python train.py --encoder_arch="resnext" --model="image autoencoder" --dataset="photos of plants, animals and fungi (iNaturalist)" --train_examples=38949 --image_size=64 --crop_scale_min=0.7 --horizontal_flip=true --rotation_deg=10 --bottleneck="plain" --downsampling_factor=8 --encoder_norm="batchnorm" --encoder_activation="relu" --encoder_depths=[3, 3, 3] --encoder_kernel_size=3 --encoder_stem="single" --encoder_avg_pool_shortcut=true --encoder_widths=[128, 192, 288] --loss="l1" --latent_channels=4 --decoder_norm="batchnorm" --decoder_activation="silu" --decoder_widths=[64, 128, 192, 256] --decoder_blocks_per_level=1 --decoder_block="plain" --decoder_attention=false --decoder_upsampling="nearest_conv" --init="torch_default" --residual_init="none" --optimizer="soap" --beta2=0.99 --learning_rate=0.0032 --beta1=0.95 --shampoo_beta=0.99 --eps=1e-08 --precondition_frequency=50 --max_precond_dim=1024 --merge_dims=true --one_sided=false --adamw_lr_other_params=0.0013 --max_grad_norm=1.0 --max_steps=8900 --batch_size=128 --epochs=29.2 --lr_schedule="poly" --final_lr_fraction=0 --warmup_steps=440 --weight_decay=0.2 --adamw_weight_decay_other_params=0.01
Rows from block 3 of the encoder, named by matrix and row number. Each number is 128 + 24 x the weight over its row's rms, rounded and kept within 0 to 255. All counts start at 0. After the name is the row's rms in percent of the matrix's.
# short1: shortcut pointwise conv (encoder.blocks.3.short.1.weight, 192x128x1x1), inputs 64-127
short1.21 081 [154 130 131 101 133 111 177 186 131 144 136 143 153  99  95 103 136 114 186 131  76 109 130 134  90 132 144 110 136 100 107 112 117 121 107 107 126 167 107 102 116 153 118 121 159  93 113 152 190 169 118 140 139 178 112  97 110 176 142 146 136 134 148 140]
short1.22 087 [134 142 139 109 126 118 136 105 127 155 128  91 167  97 109 134 150 146  93 131 119 155 126 126 116  97  87 139  92 143 107 130 161 115 138 142 137  96 128 143 107 135 118  98 126  52 164 107 125 135 114  73 169  99 163 118 127 122 129 141 116 142 150 173]
short1.23 090 [141 137 124 159 111 108  93  95 111 170 172 122 109 102 107 134 102 133 124 103 142 145 154 104 116 112 111 122 106 114 162 140 116 118  70 128  92 117 135 190 138  87 112 122 113 141 121 133 154 131 138 135 103 139 125 148 140 142 138 124 145 124 159 123]
short1.24 149 [119 105 164 105 127 117 122 141 128 131 187 137 101 109 114 108 141 121 146  95 139 154 112 148 134  93 135 146 160 112 116 151 163 117 109 181  78 149 107 157 167 148 137 117 144 121 164  99 104 109 118 163 120 135 135 112 114 113  87 114 160 126 151 136]
short1.25 116 [109 145 151 108  91  68 130 154 145 104 139 152 104 158  76 115 157  87 138 142 120 121 128 137 138 112 117 156 106 126 102 109 108  97 132 140 166 176 109  98 153 149 184 123 123 139 114 126 121 162 144 131 124  85 133 186 114 120 164 115 163 131 154  94]
short1.26 137 [126 140 119 110  81 135 140 136 133 159 125 122  81 105 132 149 140  85 149 148 150 129 133  95 124 164  98 100 141 150 114 110 131 153 138 143 138 104 125 142 117 157 155 163 154 120 114 114 178 115 119 130 136 148 178 132 136 105 137  99 105 151 126  73]
short1.27 105 [106 153 109  96 128 147 123 170 150  94 153 139 128 101 159 121 128 118 129 132 121  94 102 101 123 114 140 115 108 131 107 173 147 121  98 106 147 118 126 128 117 118 127 170 105 154 138 143 105 117 125 161 141  59  86 134 144 103  79 140 123 130 108 174]
short1.28 114 [120 138  92 165 147  93 123 136 132  91 113 133 136 136 155 133 171 116 110  61 138 129 101 149 112 109 124 175 112 145 109 186 168  83 117 132 163 133 124 112 143 148 151  93 114 166 146 123 122 137 116 133 155 156 137 124 128 128 117 144 128  89 124 145]
short1.29 105 [122 157 134 134 124  78 164 112 111 136 134 153 128 142 141 124 133  94  99 140 119 119 101 195 102 101 122 134 144 120 132 135 133 115 182 117  81 148 157 157 120 134 151 146 133  95 146 129 115 117 107 180 110 105 120 142 139 127 160  96 146 130 138 134]
short1.30 067 [126 139 102 134 145  81 144 117 116 141 133 141 130 135 117 117 150 104  95 118 136 130 140 140 119 115 124 173 155 128 140 102 137 115 161 175 102 154 119 112 137 116  99 125  96  93 103 111 130 125 144 151  82 113 122 133 124 136 137 111 176 139 125 140]
short1.31 072 [114 129 160 128 134 152 145 132 110 114 105 123  89 145  93 145 111 117 192 110 152 118 158 106 141 156 102 149 140 144  95 123 154 137  73 104 106 119  97 139 127 124 124 145 133 112 113 115 177 153 128 120 124 142 145 134 143 102 141 135 103  84 154 169]
short1.32 102 [122  81 129 135  93 102 100 155  98 155 132  94 120 124 152 174 109 114 155 111 127 150  96 125 133 146  87 179 131 121 129 199 112 107 136 208 145 125 131 143 151 131 138 125 113 114  83 116 107 102 130 131 150 112 147  91 154 158 139 118 156 131 148 143]
short1.33 090 [134 115  82 114 129 120 125 114 177 132 141 105 132 123 131  82 130 137 124 125 141 119 104 120 155 166 144 140  96 155 142  99  86 138 129 152 106 151 144 109 138  93 102 148  97 106 166 130 144 141 137 162 134 156 126  99  96  97 121 123 147 128  93 111]
short1.34 081 [115 118 140 123 120 145 134 158  99 121 101 100 150 133 115 120 115 120 106  74 165 176 102 111  85 141  86 175 133  85 157 171 130 102  73 102 140 129 155 117 122 135 130 149 149 138 129 125  98 177 143 150 104 134 112 141 140 142 130 128 128 155 120 151]
short1.35 116 [ 77 186 115 144 104 117 135 149 107 118  92  82 126 112 138 109 129 122 113  99 107 133 108 103 132 114 182 146 141 135 101 157 129 120 159 104 146 144 127 136  77  94 117 117 128  90 134 152  98 107 149 189 126  90 149  93 106 108 125 136 145 114 148 167]
short1.36 083 [125 119  84 136 136 130 186 106 134 123 103 130 147 127 137 145 155 164 104 110 112 149 152 188  96  97 151 145 129  92 114 181 141 156 158 168  82 129 139 129 104 151 127 120 152 116  98 121 121 155 130 154 145 113 133 121 129 134 153  98 142 116 140 107]
short1.37 060 [114 132 139 139 130 130 118 100 115 119 153 125 156 152 159 113 150 128 146 135 174  94 143 141 100 177 120 112 121 118 131 125 115  99 152 159 100 191 136  96 110 117 127 148 158 107 119 116  91 147 132 145 131 126 160 119 101  99  85 152 170 147 102 140]
short1.38 147 [140 112 144 129  97 102 146 122 123  83 119 145 168 123 132 152 151 140 161 118 126 155 133 138 142 142  83 116 141 154  90 147 170  85 103 139 137 121 118 117 158 122 108 157 129 150 124 175 119 102 134 138 138  93 104 116 190 180 144 130 126  85 129  91]
short1.39 095 [ 62 151 144 145 124  79  96 120 131 131 146 109  93 103 150  97 137 128 119  98 123 106 149  94 129 159 136 138 169 125 111 115 133 155 142 163 169 163  99 108 162  90 107 131 135 129  93 114 151 137 135 153 130 127 153 153 116 181 170 133  95 139 114  92]
short1.40 105 [169 111 114 136 138 137 127 126 107 147 139 106 126 149 148 135 113 132 113 161 162 124  97 135 121 180  95 117 111  89 122 165 128 107  74 191  97 132 135 156 130 148 151 113 104 135 137 129 141  70 135  86  93 141 127 107 129 125 157 151 133 104 106 119]
short1.41 105 [124 138 125 123 125 133 139 102 146 134 114 119 136 134 146 114 108 151 123 170 115 136 170 151 111 126 173 110  91 147 180 157  93 130 162 125 128 202 137 113 107  70 139 136  94 110 153 119  83 169 135 154 122 134 146  98 131 143 123  94 128 120 111 107]
short1.42 099 [139 121 126 119 102 138 135 107 122 120 115  84 138 139  77 135 108 112  84 135 131  98 165 120 107 123 109 135 177 139 143 110 141 150  79 124 114 129  99 162 101 163 134  97 192 127 137 155 160 101 136 152 133 119 147 149 153 146 101  97 146 135 115 126]
short1.43 121 [108 154  87  73 136 137 134 144 163 143 114  92 120 132 125 136 108 179 157 176 161 102 139 120 146 119  82 134 105 119 155 112  65 122 145 136 125 118 110 103 114  99 139 108 124  85 137 134 113 150  96 113 167 106 139 112 166  87 136 103 143 122  94  79]
short1.44 111 [121 134 129 115 116 146 156 132 170 148 140 142 137  97 114 134 114 138 135 112 146 168 112 166 162 133  79 153 160 119 100 127 130 128 134 123 126 129 171 112 130 125 155 133 138 102  97 105 123 123 159 201 145 152 124 141 148 150 143  93 129 132 108 105]
short1.45 114 [ 84  82 152 180 117 113 114 139 148 138 122 106 100 123  73 114 113 147 164 138 107 141 106 136 137 107 103 168 153 143 128 113 192 133 120 163 108 104 183 137 138 132 158  92 146 133 138 127 126 124 114 153 106 131 136 121 144  91 108 160 164 132  92 138]
short1.46 114 [131  91 112 128 130 127 106 129 142 139 119 169 157 154 165  99 163 107 128 145 154 119 145  95 173 151 119 113 156 182 119 178 102 155  90  45 129 112 124 139 105 118 141 151 157 129 113 114 122 127 126 129 131 127 104 119  65 140 145 108 146 144  83 100]
short1.47 103 [136 105 136  87 143 139 117 152 126 126 110 106 126 122 125 139 142 134 124 157 120 133 118 139 115 106 135 104  67 168 144 181  88 131 126 151 111 162  93 138 111 131 181 111 157  85 113 110 126 155 109 136 110 126 154 108 118 108 111 127 133 151 128 117]
short1.48 117 [127 138 123 109  99 177 136 152 126  73 124 171  96 127  90 121 126 123 133 110 114 152 119 119 127 107 139 143 122 116 103 106 141 116 132  83  84 207 127 129 129 138 141 137 128 149 148 108  96 147 104 100 155 140 143 143 130 148 147  87 154  79 115 110]
short1.49 081 [164 131  86 154 142 117 130 101 140 113 138 126 152 125 135  85 121 112 123 128 152  67 140 138 144 136 113 153 140 119 133 167 119 101 110 133 136 117 109 120  95 163 110 117 126 158 130  89 130 167 127  80 112 131 138 174  80 127 129 148 143 126 121 115]
short1.50 090 [128 179 138  97 140 139 153  87 109 138  75  64 131 121 112 134 176 124 115 138 111  74 123 118 132 102 164 157 107  52 142 104 149 115 142 142 142 150 140 152 109 126 137 154  95 109 110 147 120 126  99 149 107 153 141 184 139 113 171 125 118 136 153 108]
short1.51 083 [126 110 117 147 114 129 100 159 115 108 111 150 138 147 149 146 111 132 139  90 117 164  97 123 149 144 113 146 170 113 127 101 108 115 117 127 132 129 119 115 144 125 130 135 131 135 112 146 121  94 104  95 205 126 126 156 167 151 111 125 112 143 103 191]
short1.52 082 [174  98 103 131 100 122 104 100 132 127 160 156  98 163 149 164 124 112 131  90 173 127 116 135 107 110 134 150 108 100 120 113 113 139 125 134 145 113 110 128 106 116 124 147 136 127 180 152 141 114 131 132 116 161 133 124 128 182 132  96 107 143 129 105]
short1.53 085 [147 141 111 132 114 114 159 152 157 103 169 146 124 112 155 124 142 116 120 130 119 116 107 135 107 142 160 146 165 144 150 174 100 141 108 123 138 106 140 105 162 119 154 125 119 140 146 147 122 136  86 133 121 144 112  78  98 174 101 126 130 198 108 115]
short1.54 114 [105 125 168  73 114 138 158 171 127 111 149 133 219 144  95 162 139 103 118 139 130 116 109 103 143 166 133 121 118 169 129 145 113  98  91  96 160 161 123 107  97 122 105 129 137 124 118 147  96 105 129 105 148 201 130 104 152 137 123 134 172 131 122 114]
short1.55 107 [167 163 127 117 170 123  57  81 113 134 133  90 137 134 108 162 108 106 162 118 142 134 103 124 117 111 122 136 118 101 145 124 123 139 115 104 160  96 157 167 123  83 111  96 119 115 167 111 140 142 154  90 100  93 131  98 126 110  83 148 135 131 127 111]
short1.56 081 [174 106 140 162 137 128 123  83 155 125 104 106 167  80 168 141 135 114 123 149 131 132 110 111 130 118 142  96 111 159  99 123  75 130  78 121 106 119 143 129 126 149 147  95 122 107 140 134 127 133 123 113 133 100 120 128 123 145 151 153 100 131 124 162]
short1.57 118 [127 109 116 117 109 145 113 131 139 164 129 120 144 181 101 144  70 125 131 143 148 129 130 103 114 149 122 126 124 144 113 142 180 103 144 154 171 135  96 118 118  95 123 133 151 149 127 181 164 141 101 173 136 150 137  91 159 152 135 144 157 149 152 139]
short1.58 105 [172  92 117 110 139 121 166 119  66 115  94 174 167 120 152 164 121 115 132 144 102 172 129  84 130 153 119 123 153  88 170 114 159 103 134 118 112 136 136  90 118 141 119 116 110 114 123 135 139 155 182 164 175 144 127 136  80 132 120  99 138 103 117  93]
short1.59 130 [103 156 117 147 135 142 115 143 148 149 124 153  94 112 169 145 163 139 162  65 146 158 103 113  80 124 149 128 152 144 147  80 123 133 113 143 140 128 150 167 143 112 151 118 140 140  91 131 108 116 128 130 104  94 136 150 123  76 143 120 149 108  72 178]
short1.60 093 [126 131 156 141 128 148 116 145 104 147 124 128 102 140 104 136 137 148 147 127 123 175 161 138 132 141  98 112 163 187 116  98 115 133 115 185 119 111 158 135 126 120  98 130 145 110 141 102 150 109 142  70  96 135 120 141 126 148 118 150 113 153  84 186]
short1.61 097 [162 148 123 122 171 139 138  97  84 140 135 155 157 136 116 163 115 138 176 144 103 172  91 116 165 138 169 108 126 140 140  91 133 139 157 111 134 141 144 151 117 142 113  91 176 129 138 140 144 125 151 129  91 153 146 151 125 131  96 141 132 142  83 124]
short1.62 075 [121 151 138 134 131 155 132 108  91 105  82 129 126 130 146 141 128 157 111 133  76 127 101 115 116 138 194 124 118 184 125 132 161 149 126 139 143 109 125 118 159 127 105 151 158 116 150 144 153 129 135 147 177 105 131 114 112  66  83 112 107 154  90  94]
short1.63 064 [153 104 141 140 127  98 143 108 124  99 157 203 130  88 137 160 107  83 135 127 111 138 141 140 155 126 102 131 142 105 101 122 137 148 153 143 128 131 168 139 140 158 143 140  86 128 123 115  95 128 131 171 114 114 149 171 130 102 122 104 103 126 118 103]
short1.64 101 [112 142 132 136 146 130 154 141  91 140 129 112 153 134 125 137 174 112 134 150 140 130 134 129 117 121 126  96 122  99 129 157 132 126 125 125  86  91 142 131 102 111 111 148 133 103 127 121 135 102 114 110  81 106 124  75 136 158 127 126 148  99 126 116]
short1.65 097 [ 96 140 158 122 116 117 121 110 134 114 164 123 128 135 117 107 153 104 172  79 124  76 146  60 123 134  90 137 120 114 115 128 106 168 128 113 119 104  99 139 137 114 182  90 132 128 108 132 110 168 117 172 138 150 120 119 114 158 114 150 139 133 141 109]
short1.66 094 [110 167  97 151 114 105 176 152 119 101 162 163 154 137 155  82 138 111 142 170 118 104 140 103 132 153 168  90 109 126 112 132 110 180 108 160 158 107 130 122 116 125 158 123 129 142 199 141 111 116 108 149 134 139 162 106 135 129 129 160 119 109 122 152]
short1.67 097 [115 122 147 124 138 100 131 163 153 113 140 123 122 143 132 121  83  88 151 132 117 182 172 182 147 127 129 142 149 158 150 124 124 111  91 137 119 115 151 163 128 110 125 134 122 125 149 121 197 124 135 123 117 127 124 137 178 157 119 138 112 162 123  72]