config = dict(
    encoder_arch='resnext',
    model='image autoencoder',
    dataset='photos of plants, animals and fungi (iNaturalist)',
    train_examples=38949,
    image_size=64,
    crop_scale_min=0.7,
    horizontal_flip=True,
    rotation_deg=10,
    bottleneck='plain',
    downsampling_factor=8,
    encoder_norm='batchnorm',
    encoder_activation='relu',
    encoder_depths=[3, 3, 3],
    encoder_kernel_size=3,
    encoder_stem='single',
    encoder_avg_pool_shortcut=True,
    encoder_widths=[128, 192, 288],
    loss='l1',
    latent_channels=4,
    decoder_norm='batchnorm',
    decoder_activation='silu',
    decoder_widths=[64, 128, 192, 256],
    decoder_blocks_per_level=1,
    decoder_block='plain',
    decoder_attention=False,
    decoder_upsampling='nearest_conv',
    init='torch_default',
    residual_init='none',
    optimizer='soap',
    beta2=0.99,
    learning_rate=0.0032,
    beta1=0.95,
    shampoo_beta=0.99,
    eps=1e-08,
    precondition_frequency=50,
    max_precond_dim=1024,
    merge_dims=True,
    one_sided=False,
    adamw_lr_other_params=0.0013,
    max_grad_norm=1.0,
    max_steps=8900,
    batch_size=128,
    epochs=29.2,
    lr_schedule='poly',
    final_lr_fraction=0,
    warmup_steps=440,
    weight_decay=0.2,
    adamw_weight_decay_other_params=0.01,
)
Rows from block 2 of the decoder, named by matrix and row number. Each number is 500 + 25 x the weight over its row's rms, rounded and kept within 0 to 999. All counts start at 0. Numbers have three digits each. After the name is the row's rms in percent of the matrix's.
# conv: 3x3 conv (decoder.decb.0.0.conv.weight, 192x192x3x3), inputs 48-53, a 3x3 kernel for each
conv.52 056:470513486511479547490528459528461452482560495505459517517500501487471483522510489531539524467540505485500485469510502517506459458542540512499507485472482515568504
conv.53 135:498500472465541483473498498524427524525472502519509481487537528569503489487507508532498497531502507482517491526480493464464448523465503495497467507539505467518497
conv.54 052:514522488460506474487542509483473478489535540487522441500498493537541497442475482489504498489504494505512492519512512557467490507476513466500489529491494490502515
conv.55 173:522531494477514497519468522498554478479429525479545516478489494533461509504537475512469520505481466501475511524447475475535475489498490521491496490527495526449528
conv.56 070:531500501446499530498541478536484512476514472533469510511457525504500509507475533491477506514476525517464492510466547487523475507441494501471529509516488498547525
conv.57 065:482446480495484488488502500529460496546528466485503478516528475483509496508538466514502512482507478494528509487490538515510517521555494465546454530515507508514496
conv.58 096:483513465546465511518484519486467526469582437550499523475566501484460511481489505523488518486502513529506512469527442519440500528511474497504517513532489421505448
conv.59 054:472523474543492475504521506486499548487542466504519553487520452457446554561457485448548479554482465475534530485493493505500532448549507475535481516500484517486511
conv.60 054:505500498504475500515484542498474507534496456458511499520538504509496537516492514472540479475505495521471496489501474494518479491471481486485510502516524475540451
conv.61 058:498460509534473537461497481516509476467515526565463484455515497519548443483462475503456495480545438511497511504483521520501515530508549486511481460548509489539481
conv.62 053:483516478478564476516480509534514490481477507455495464491458478517537519480479567511493492492481498513492497478500484537449494542534486493520507499522463485435513
conv.63 119:468502492475488505486524513513507477508506491501501523482489484498473472493504489467546461505492547515512471495515465540521460469498504519458520489480528474464495
conv.64 151:485539482455501525535485491512433493489595499512450548494510521503505518501484496519484485483516532525473529517471514475507500503536501506517512459495503523502499
conv.65 051:452490496539467511467534503520537487520478532483498523498498479491511496476479520520504526487487513556457483457512491475462524533531501516455509520467533520542479
conv.66 101:477497569500514479522461515497474494500503481496454500524466491512446500471520493519548490529542465479496489513535511491523472469495496531496510514481490479497455
conv.67 060:488493527497507514484496516468470518499539488495494493496509502541455505507527510488511519515523472509495486511460547474504506515504512511460497481522504469505469
conv.68 062:498483484502497510487502501447561500496507470462486473493475538494493508473529472501505475511492514529482516521426546460506499527507504544489504503541480493480501
conv.69 088:514488474455561471509531486503504549507500508516446512476502491502512532554502505484471530455532525480496457532529501535456478522503482452528488492511494501559490
conv.70 056:534504549486462520512530503503534464545501540500477497529470474516464514486504525483473482485519508489509494482492489509542428534481505506490530459535511537499492
conv.71 118:540497496491505511512542502482518518477510467517468520479512505499493514468471545483537457511493494520500488489481495456488494486478500499541458535456545472553470
conv.72 153:473498513494503505502516503518509498493483475562486509521484514503528499473483503554480538469579442557486541466496522491537503467497491486527506507511477489498501
conv.73 063:500561513442522488520542462500497479499499493496519510497486483508509460542512479517443490528521522478472475506489480499515489518438515502546459502482495520475500
conv.74 054:508522498531498501456459502532495493470536519550442538437559461451483485505489515505529486508493562534502491524505488510499433501457503482508494505498507536482503
conv.75 158:528520484529451495508457513479571453505436531483576495477501466501489508509493491496529515485468490498549494500420520500539513501493524508495484480489507481481478
conv.76 051:567485511464463494496549486503500520488495473523466510559490525499542469474506505538545471498481508498531502526581473464449503473542492522489512533496452487483500
conv.77 055:531484487523442530494499457463455505480529465514475528491520465519503513492518505516451465452526495504513469511501498525494491508499512487531509532505499512518500
conv.78 137:530488513526499527527473520483506482473474488497559482460541491490515495465483538499504473423515539453548490510520510497507488472499489530475493563497490540457472
conv.79 067:503480539476564467540454517507501479490500485482543520501499507505495463502467512476486565501479455474481510481492513550503501508487527510467531487507516520456506
conv.80 126:486532479480504498514513493549477508438509514508488523537493523521483495523484498490498479475466529491492501474509505531532508485537542505499465516484552517506499
conv.81 096:525502498505520512491469484505509499498528481480494514483487504538464513515497495547534502487504457486501497516478519563447493501492468570461528479511495526508473
conv.82 198:505482517468541490516483525503460474518466549537477495493487497510484517539479510514512522518489496504497487522477484510486424504479491505508506412515472492508502
conv.83 144:486517459525459529457553483488489481493530500500438520500562480482491555525484484522488469479473500509482480498489498536470469536468516510534490503489463525539478
conv.84 130:495463473505503572509490502492493514494529504528529506509462540507503481506504513525462502515470482524507509504524472518470545514539483464498490508517513478502515
conv.85 093:470557482529502500506486487462468508518478490490559523536500470512472505476501524533493519512517532489493516483520507498456495491496526488505471501496489494473520
conv.86 136:511510509544514481478522508500496513503479544501514457498504532503500527534501540545463509453522469509503485522496535524497498479529505509499514508491531526475521
conv.87 057:514475500476540520461473537492513518471470503512506493508521512499521530544532527467529487520500472494519499520492455512518506497514460492496504495499482477505498
conv.88 065:481472523494509496518500510501554486495447520554552431486478490493507506504478460532491508552496465473537543461502483453503506487478501473456499467496499529484515
conv.89 070:474494530488503473440503513495481511485489512503473501518530484475520522518502485510536457507477520477543511442450511475484478494466528529503484550521516492499525
conv.90 057:451516507491502484454535497520517505525513472490504540528535514496464487497524527525493512517474506515519507497472511469546521516523490522494500536499507495439501
conv.91 091:482514521512496466483499558489541478503485495509508514504480497494463479531474516532490480426478502540502504499503499504542479502514519460495473520518543507517504
conv.92 152:512490509493482509487497479535516521502487534485492482493465501527537485465540492490495521527548527478465488490518512510532513490492510479501503501486483495532515
conv.93 057:513505495461491536493516453475495524464571515524479523476485484469504495496481497534521499460498489525482519540515478507511528498462486491452531511503483486529507
conv.94 047:505567482480499504530518461472522541530492504472507521531509504502531456505508533496496515523450518501528493537490520494489468479486513531493514529485499527498525
conv.95 056:527485477494496460506510485497481484505494487489526477453544487504507526539476512485486502539481498489516514499483501520523477478484480473518512498478455455477503
conv.96 063:470490482514483522484518467474506482514499562553472521509476525466496495481505546514499519438487489517488512496493503475475513508490530505505476514502513520504491
conv.97 142:484506513500471508460516505478469489471573502493483486524517462475525506489502494515469506485482514479466493485481491551474522503534476490485493561466520539510478
conv.98 124:508506527521485534537517519501529508511494512444505481464497489496504521557487515536476473485537489505474496507499536485492495487511519508539491546503467512482508
conv.99 067:511443535505531489487505446497527479538466517528471528493513487550470500478468509495547529467497498508480505528506511527488521462545502532522474501474532460511499
conv.100 056:485527490478511514447495511507513514522541506444495533513481482499503491494493488520470473496519511513461524493502492527464455531465554474512476516446554482485495
conv.101 152:506507489497529448488460476505550499500447518470536478519468506481476479530457455468519464501497516479516491484500523499522445495498498508467499531463529518525457
conv.102 081:524510540499543472493507485469523487530433515493518511527517507521505501504447519436514490506467520502513492485490530525540442538479501506478493474525480548497498
conv.103 074:504525478514490511443502518495451506466550532456470493501498483541479513518510520512517505522449515462502516475457493554550480547479502484465547475531488492486497
conv.104 105:477529500525497482490489540490551497496495518534502510531513499530505499536481512488506491501476549476536498504463496520521437517486507484518479467519482479510493
conv.105 132:522512488485536454483482528520504530508441480526500568491476512529487528515511501529490518492474499513480509513495505549478494518485491479504491532492486504493524
conv.106 109:465488494511512515483484495513480539508477479556502519512497491508505498510532460502540491541475535502507503498506493547505507482500493444510520502508487487525515
conv.107 081:492493493437465515533532535500474523556500474461476499521486510534465464489525461522498518510479496450484470519507512480516471499451499492497470546509493486507508
conv.108 080:481478506517484531497548472496458505549505514492508512525507507522527465460501499494491518491486509502471506480473504464534512478458525499518488500482494476485469
conv.109 081:498469550511488509483565482532496547461543485530537498503471534467538491483511492520496461473487512534494489548488459497508520529510499505501487484499480515529511
conv.110 062:523519463506518529523496543520488513509494511498494524555459503515427493511502493516490531481506499469510503512503470467534490494523480499513488490508508521482523
conv.111 131:501493498530523522486483513456515490506531509491516491502546461496495535522480506563469540531514503517503499532495519533459479493490499469502454505456498493501494
conv.112 171:482488500502457513495468488505505483509526501514479529500516514518481504524487530505479510504489511481491531490521513549482565490520511510505542452511477476463499
conv.113 122:487497502474467490462520499492494506470462523452495417476480495469545491525473515499485507515582459468482500471493480543515522502460456490507478498510499505555461
conv.114 063:475487500505488479494519479482533522447498473475515509456533501510544518485513489502516492506529475482504477499488509494497504510500498509489488490498528442523478
conv.115 048:518517507511481496457502555520509562471494483506512477484444554522540478530510517475460517506493525476516527508480476509511508463494467494467486487545510510445553
conv.116 123:454535518490542503484512502513516525528508479461532515521488503526458520494492452508472493537490492499494504504511496479522529553479509491467524533498529495503506
conv.117 146:466483481523506490477483454475493489503544482545473533490462491509497508486460501528469493477528513518473497502474510489502509457522529512496496476508458542464515
conv.118 082:506493516508501464508482525474486483531544424550493614474531486505460492524542494473547495488527418546459555497530457520495561509529490556530507478520536502498480
conv.119 117:494513465472536519478516459511540515503452485499491516539532542490474475519525488509507519515539427560512520463506520505546519515497539480533521527522512526461517
conv.120 089:519492527483457487535490546516525507490465508482489449506487459492435505516507498485513461531481489502511483516484500494551477497467499468542465506519506481507497
conv.121 055:457522474572465512521488496481492503493519520496489504492481510468499451483453553542518474469517468504519496504456525529516463491488505553459514537539503481478476
conv.122 053:502554500503468492516514496545476498498525559482480492497491527455475505452496517542487514531541472490463487510501509516529508505514516505506450482518482518463514
conv.123 058:483520522520505496504472458501492478507493460509496506535509535514445467469492508517508487460499438519501501478468565501535474477479515519505485476521531472529470
conv.124 085:530523502526440538472519511514454482492528466479537466510514483504533526507504509466547469529467531469539491484492487526498496528497497509492526473486517474521511
conv.125 119:463524502488499491481503517522492510468547483516498516536514518553465495530565480531428524528552514513505506517476475543456535528502459523487514475521509493511491
conv.126 127:486479487501555498484473477518462532478524494520467531513483517469522525500489489511490531459528466519501529503478477478466506526493457482466492480568481494492519
conv.127 119:509503468463567507520512511477505535483544481540497497477510498446548447473505518522489471491511493484499517493513466429523445501508475493526516473453480520513527
conv.128 055:532533452463519480535488493507536532462481475520489522511497519517462529497485496510503508502506476501451488494537469539482519483493523490523522530529500483502479
conv.129 079:473501488531516500506494509537459513547524493536467485484487507513477515518471529477538499484461475510504489547530506552486501489494502507467470481485442506513482
conv.130 144:502511523464518487510518474487513473498477518496514479494487532536511517508457496528501517499499451518504472515501523490503462528519483481477516495518510458499448
conv.131 138:483526477530481453476465481484489502496520464463567458506502534502520515492505508501513512519475510498509481486510525540477592524480536479459546515505502467516522
conv.132 152:484543486501516477487525512458517498491457509477510498509474503576512518498503494512519471495536479484470485507493502499497481459474530478544471531476527503512498
conv.133 053:503519484533492524508514510501479514483523480502510494494516497512511473500481512482518497520415518505553471491475502500516491519521504515480517543465531475535466
conv.134 054:583476518498451521483499500462516498517488510481485496460495489513510526509481504494480519504452528505519527473476472512483499478522493513488487482466504514487474
conv.135 157:519553460460512525514505505516467547461477450514506510502555513514452483469540501471498463520507483491499496512482500487454521480520475489512499554471508487508487
conv.136 055:518481509473517499521480493503459501531480517472504483489485501531492480501499491510535536511472476476519480507461540522539480486468531535534478522506478487490465
conv.137 067:482512499517539495516428558517494543524509479509509499536507503484538497508523507493504508475489477517509531481508486523446574495539464515466488505455526493525482
conv.138 093:486532514516485481499500518450471499506530478539451563514523493473454520492486533552491525502517474510486500503454501489518509506499464554508507495500525489496472
conv.139 097:488503499538418501485519500502522514483491471499471527526507505491488534505497536524500531508479538526506516517506500486478560490545472472506525467528500487495515
conv.140 065:524511503519511477520448546501461516521497505471512506507495518461489528491539499493493484540542475506508514533446446469476506468486455473528507483517470539463535
conv.141 121:522493523510514524513490535513475495533537517499494512548492515477497488538500475520525493485562467481499506498492484483441504488508499498470488450525493495510519
conv.142 055:493546495474496526513506484513461504476513499519492473480481470468481525468516468499491475476471533502478488494460525496530540499519500476499510503502488516484542
conv.143 045:492514447530480523494509482489508496482489514515432481448537491534542507524489464526522496506519536486526466506514475480487531488469492506503528498506512495534471
conv.144 054:498478552517466521504493484475529532522537506493482529453474500535464523507509480525517499476492493503518487518537519504488499551442516482475518479520492519477518
conv.145 060:507481504502494529540499480471501503522514499557445490492505516474488474524452498457471508528485478497481550491538504480537515531513453484462510465530476518494533
conv.146 058:507477490460530522520491472474475476508464493539473530493515507480517522490521496498544509451508474534528450459480525487519460484491529507514482475512527486508493
conv.147 098:506533465511505470499488482503496495529517547469518504496473490533525477509504498502462487499534507493498479511491545512443514508497533483578490471507483503519493
conv.148 084:471520523503478496471550505490528524505473484481541467511516494485499477526521512494522465518509523497543519479576495526512528493506522485464538526483490463492505
conv.149 053:494521534498491478503513517461506521532531452496505488457563511549435505456525481463478486492488505493526521511523454497455525494496494522497512514502500498531489
conv.150 116:530528532504470507502496487488526480509477508471508504513495484494479488460539495462504503452493477513510523498567500520519495531531494498466480500458510494522521